A small sound classifier, trained from scratch.
Model: arch transformer, norm rmsnorm, activation gelu, layers 12, width 160.
Training: cautious_adamw at rate 0.0011, 2800 steps, batches of 64, held-out accuracy 69%.
Data: trained on single notes of musical instruments (NSynth), 1.0 epochs.
Rows from block 5 of a small sound classifier, named by matrix and row number. Rows with one number belong to one neuron. Each number is 500 + 40 x the weight over its row's rms, rounded and kept within 0 to 999. All counts start at 0. Numbers have three digits each. After the name is the row's rms in percent of the matrix's.
After each neuron's rows are labels from the 100 clips, of 14976, where the neuron reaches its highest value: "responds to" is what is common among them. Only what is clearly more common there than usual is listed. The data: single notes of musical instruments (NSynth). In brackets: how many of the 100.
# fc1: MLP up (model.blocks.5.mlp.fc1.weight, 640x160), inputs 40-79
# fc2: MLP down (model.blocks.5.mlp.fc2.weight, 160x640, transposed), outputs 40-79

fc1.264 081:424487493547534481551477508498489475485558466475517603418436531574392409516514499560473485470452508534459478506501449544
fc2.264 089:506459509426434451416567441568505483507485495514436423564585520493576578492556485478504499523544504501533571505486510451
responds to: octave 4 (53)

fc1.289 110:334477506526469490483474528401521544497504406488561525446409549498425427501498473465448549404498502502550444499521523526
fc2.289 109:546520514494500464494517517536485450503492573499499436625612480605537569507474523496515476584563522448497544499435490507
responds to: pitch class A# (30); octave 7 (29)

fc1.468 085:443509532571519460499453492479500507525524467450561517454452511542404316503525500548480500439540500533530377490508512608
fc2.468 083:504467533502454487517557504495479495492481532547471439583558439470500539512483498481492499525546504491452647493554484505
responds to: octave 4 (38)

fc1.30 073:511488545492467517499514500565484508508566395430530590419425494467481466483486430434490518512501492637502511490492517500
fc2.30 089:535471420491471485471482579478462505499489544604498391645541494625496527575543563492501497489597516495488432545451506484
responds to: electronic (66); guitar (39); keyboard (34)

fc1.545 090:528505520557479490444506485473528401516503549511445481510573420506456606543594511505494528590566575465494561517576544501
fc2.545 103:482480502485499532520437571499468559507534398501563592399346550413425430451431476489430503447376432507496473490490491498
responds to: octave 4 (43); brass (32)

fc1.639 097:485513529544469494520497518462536522503494509488533508486507511573388404512496513538489523476506514500526433520508496537
fc2.639 096:523448498427535458502524425526464465504494554498479460500500462418556557493496478480529502518531474495504581486479480463
responds to: pitch class A# (25)

fc1.226 096:464347522504490412498548543494534463478496589491500505450557477566440393479535512497544494488595559465525545523566486541
fc2.226 114:433510478576553558494461387489471487499493415480499471438418481391555535480433431531442500556379407507500454481483501507
responds to: electronic (69); bass (48); octave 4 (42); instrument family: guitar (35)

fc1.63 083:508507546504509499471493443421461447496521506471501481390482480378575569474512490401530450497491433477515429480547500462
fc2.63 075:493506460495412491522501617541487536507513372590511538535510508514369497513533522509470496475499606508497530505401485568
responds to: electronic (85); octave 3 (40); organ (39)

fc1.409 081:552499508494635492584494492521532413504445611522425506572630525647487505534525522500461463512578517535463473541543498446
fc2.409 110:458521506569607531504503495454528588516528402428509534448475583389439490502547482511486491525445436433490554445527502680
responds to: synthetic (85); bass (65)

fc1.253 084:490372521490479449545585487480587549458490552414486541440607485525443420495515500495511513443595505515506452476542492550
fc2.253 079:400505533529584513450483317470485500496488510489504434498510459438573609516454460496508443520451417484495489480528494511
responds to: synthetic (72); bass (59); octave 1 (36)

fc1.482 100:541580525507477498480506487506505494511577484532512585492516529514486535484474574538468445514437510467489546502522500454
fc2.482 097:519391445471437508547500629454504497508441502502429459495413523530462447494470483501485535420510499541507491550460491509
responds to: acoustic (86); octave 4 (63); brass (46)

fc1.284 101:514603499572470495487496504483514371518458558465453558505515484480473636517591503522513496542473522491553457490483503515
fc2.284 088:475373476438625504500481437500434530519478512492491543390495448465509418492507468502480504473500490521480515487550475475
responds to: octave 4 (76)

fc1.7 096:481462526471518516485519513497548499523519554464529379587658418467605547529559517475503474575533549450494525491517513559
fc2.7 105:578499458506550512496476483545487510501504397559480570377377603350451502475501497502427498497442438523513506501503495463
responds to: synthetic (85); bass (81); octave 3 (39)

fc1.449 093:510506500454498526499458516511517507496537491501544393605605501517504502518531513478472498514499510482553517497471518438
fc2.449 093:554515450524423545495507481518453507502542497533509529499505498519478517473434480482481501540480505499497517509491504565
responds to: electronic (63)

fc1.134 087:484538480516390505487573558498501455504459514566495505466503468551427422491423547493517467551505582498522528478549500484
fc2.134 081:506500491499552493492480512514515548508550500529521558456461543516488528481556457483523509452495498511517556505436509476
responds to: octave 4 (49); octave 3 (43); vocal (29)

fc1.124 098:521506490494539516565456489454521524473566519491527511444487501557491494627543494557489552491467494551496455513499477529
fc2.124 125:495478491473500473386515393581511444511443469505481524528510578478522517505532546516490484585512481513501568499502512502
responds to: electronic (63); keyboard (36); octave 6 (33)

fc1.10 103:557430514457458494452527541514493509502516437479469501467435497384503588445453507428561504514487474465537522448498493484
fc2.10 116:468536463503494503511467571491457512499464491567492499414408492524476445525503493530465500352489511555492439550523497483
responds to: electronic (66); octave 3 (50); keyboard (42); instrument family: guitar (35)

fc1.512 107:509551487524469486503549430502530466494540654517511469573699459591500519552526572527492475503628539492478597554533495477
fc2.512 105:507500500515516528508463540499464526507546417460540550396341530369482483397410463483506495531328487504515554447462495542
responds to: octave 4 (46)

fc1.486 089:451577482481472509493458471437511506504562437583548568477484544513438507522591507565490534483486504453476548517499565491
fc2.486 099:544408530472406510512518577499484520510519502503486426535485532503452442398375491500485495474440500529545523541509475476
responds to: acoustic (72); vocal (58); octave 3 (55)

fc1.478 089:454503442511416514493557527491485486496537529504509501521540476483479484459486519371485452466609509532430563506533498456
fc2.478 088:561501524537528489490463533526505495497484451560520482532507523563497535547492508499526516517440565505524511512418511527
responds to: electronic (88); organ (76); octave 4 (56)

fc1.72 114:552487499440580460492537430585471475506520551474493418547543485477664592451497546460598434536547516512495544483551494451
fc2.72 108:489516499545431554523418585477478516494491357527504530459446483448440463478468502504394524472403510519498438502479510500
responds to: octave 4 (43); octave 3 (42)

fc1.485 106:542415524527491480457529487506560502505521553485501376504526500411534565537624497446546495520651561513534506509624505510
fc2.485 077:510533510491490574533426547502382518491530464519558594392444450529494451425464495543491509486388495518516426498447527474
responds to: acoustic (71); octave 2 (48); vocal (38)