From a checkpoint of a small sound classifier.
Data: trained on single notes of musical instruments (NSynth), 184686 training examples, 1.0 epochs.
Rows from block 9, named by matrix and row number. Rows with one number belong to one neuron. Each number is 500 + 50 x the weight over the matrix's rms, rounded and kept within 0 to 999. All counts start at 0. Numbers have three digits each.
# fc1: MLP up (model.blocks.9.mlp.fc1.weight, 640x160), inputs 80-159
# fc2: MLP down (model.blocks.9.mlp.fc2.weight, 160x640, transposed), outputs 80-159
fc1.195:542511592487609490582431432541503422542492469474497518471504528503480558489478487444431521501504471488553501487517497556512444485500483461474497476528500487476518490508496493500527428508481496531476475506463499501506507500473532438518489487
fc1.196:508458549499480489413557487599470579342509326447516463517500489495500527511466619486580533573537490531504530446520501499452399509535531513498471498503536586495482460504474528493478478509538527498505500496535483504452499525526411548552499587
fc1.197:489436480506495402441491504500487602521520485476504416472480679501486430529553513536403468563496507658566518549502575523350537504512498511454490466545409379509446492498501505479495537471552499461457503501396499492423496461479426442486498517
fc1.198:505514521521589548507467424514498419473507464472540471457503374367562459506474451524489555499528513370485379481532471465555515497497603638450458446520530381494499488502496442452509524515269406414524431509513522475547513425500508452417506294
fc1.199:446387607378488484441444420483490508482497510466489484483526575513569542383369500425507529516432462470510561487517531614485487447530469501481525551535495615447512530453499537404514438507569505557548508487493497524512500540503718562462511668
fc1.200:451396406561519516506500586499542490476528599535481510573508450467504494589638492533503487367480499342467430392426516426469471510404438496519532510476561565510499445521496505462498521498500485442516490498490497498558496483523432592501496616
fc1.201:485496431658418499518557558610473504561517493487498503500502394554512622521504500493514503482538498447484489488506489400518512561501529474486477446503498517520468450472360485519518460501523501425498500504508494494401505517467428470505449474
fc1.202:489470457515381503462610549483517598443557466505531493505508434398530556604539592518528502444493503330504456461491496532400388530411451559493466487475532511514490449517496498513487521462567427423495511485514485503519500473544446718522501542
fc1.203:500656453489538473571493514475471455497484517487471562431514450524474455430517502465483490554501470519417579518530556496576597499537482504465520443552440408493496582486464464535520496515381510503510514508496512511501495483501562380486508423
fc1.204:516417488483493502465517491506572471459508422548575482490516487463528392604583526574522483442484513404560402501471432439406400476430544416536475517456612584508487433500571572516427536445507469448445480490504491494513496442486502640503590544
fc1.205:497684411476521504524502525464531492470486566547527510512543399473534495482588533640483462513506449487382581460518517367605599588561497457540496483484420488460443465504499516472439541482420407373505521475504516511514496489523550398545494394
fc1.206:470497492394561493550450496468467486546435622449435498447483513515504573506477476435416491510511477560500515486536511558536725504556484496434504454561423517488496524474454442489507379513527572506516486510431513503496499452413523427444484561
fc1.207:565432508393444454428652519535499534446542376494552473466500478595456453505495543514499488565550528536474643461533498415548503518545512502526504513485502550504435490492532545517492524495457491403524508498476502461462499511510544519589501499
fc1.208:516508529472553441472495470502509469512506495462553401513484601520438319467419381479407454606503515695578501524509503480393420484462529507479490484502416489495541522503577540457468616488508496536480471478461449492444490504519543442498496468
fc1.209:428497452522478396378444506497463545466512531486387306507496581576552515457469470451448454550480467653515536506515576473458576478509504552407519503522436460500496505485514500497502486460562641517489489496448479493487496518441514424445495459
fc1.210:448509420484484494527441513504466495554479512510463569435508513562498547420525537490487472489501446562485562487490559513490631500550515529450506469586430354501472511488455402513505498512413523483501449506478510501487496495439504401476498475
fc1.211:489363508574484475505475500505504492501531502434455393469485506493484578346463496455501564469501500514492492475502556517396432492550429642461432473524440507485498431521464493495509462503551467507504502491558478513487504548526498468507510581
fc2.195:535341537558348496459501620498503566474550545490482420491492455516483459459470481519517512513545556432414475506516481395572604562551523532502502580533553499505502508505535515532505517505515495497499597505516500514481523592555516532545515522
fc2.196:482477443478491491578472500460516399523480571542452512519501420489457490557533457490423463448494458443304529518496619460498586482536507563497504493483499424499533508519539440512509547510411536540517487510488546518534456479501535456476521402
fc2.197:542543505443529544574550463496502466512504499498531716497509402492500500520404494439550505482501516471500486476455408534562461435449505432565529507457548511505500541478439591473500462502446445444521492500536499492526532490486501520520493509
fc2.198:509471599497436455453544532452487536530507484514511533463504469485417515461557574514494529485494519476510531476495494528471517528509404503521525571580496501511487516469487566514499405498549543482515554499470501498522511447516554501531494637
fc2.199:516418515596287492405554547655494544515564478498524454492500392402529510588497504506484433530515526515476484498487460403370492507573598551452416511519509414505512454580522486535504531503508471447427506503541501508427531493513461474533508450
fc2.200:465527500402558485505467447527474511517488435511522499504511551516477482465493428508499514553483484670598590526503500511484523547514556444543531467490508516504495543544508508482475577476442502581513488477516496483506466603490541503493481465
fc2.201:497471481334575496513505529401519444435439452511489484500500523502499401498537508499462506490496494523463523468497629481490509509490490434526522475415508548498503514510554444483499519501443532526548507501500521504510448451500515508486506430
fc2.202:456538476462648496525350471491476454523461500534490554507513601540514497499556458511487500523474457543498616505495577533587528527484587487575579476475519473500495552522510451474495518492397654529608500493512504499575464533477562474431491460
fc2.203:564376619493459486391507498504516597510548488497511452499509506478493494514486496500516510474515561472581401498497443490510419491471484469484500529522529557504502508492500529484501443500565427426498503500453499503495552470515459515537502569
fc2.204:406609460455552520561459419542484429544436501503502548439504495536446503449487448458496540492482453576537561501473589530495496512554447527591600514484465498530501559505431471470492512493476565602549521493561505490492468634492517509499488517
fc2.205:477511364405604535511484414505484512504497319515501645466508598484541483533540388480508536496511493594618517498495643607443433423421506475566610507396541523508495579483460523498496475497478508487627500497498498497536495455430369544462492500
fc2.206:560426553559405515462576532534519533519575458502530518494504493498497463482486498504513495476507556481503439485491454456495382496504505517485452571535503501515505501491484587494501494502502377447426562502506499504406527514522466493539513500
fc2.207:468510478536541546515449478477500466454470493498427539533497581438613514438517476483424501444473487483503345577522616579482411495496526605466515458523508514492519539518468429509511521507565542547544514508499498509551473503499476493471511502
fc2.208:521412438499461529533548513478491502480525526464487529575500473514572603493451513471568496492539533458478515489515438537569582444532504540523480484507546518493479474482500523508523498519494451468498502521487486512548580491498519485512503512
fc2.209:571498554482492549529573508537534448579522503487559604543502367477445347501426520477525491474510533398489488485509416504593441438528504359514488508553503527496510498515465588400498499501474366452485507501507498493519497502530470505544502525
fc2.210:577542537485530540480602485506522555537538472492547573502506495430502441521414500488512501445504543470605407510495413527549447471471492410500489539461510630501505519490463680462497426498545422388477518498461500492481532456530432526530501641
fc2.211:552458490570499464514479584481506453413418506564524483671504521511466484684500484514479449608511509536396602450508567492679626519538540522496494502446620439511512499501644499459509557513483575521564501511483524521535513411507535473431511508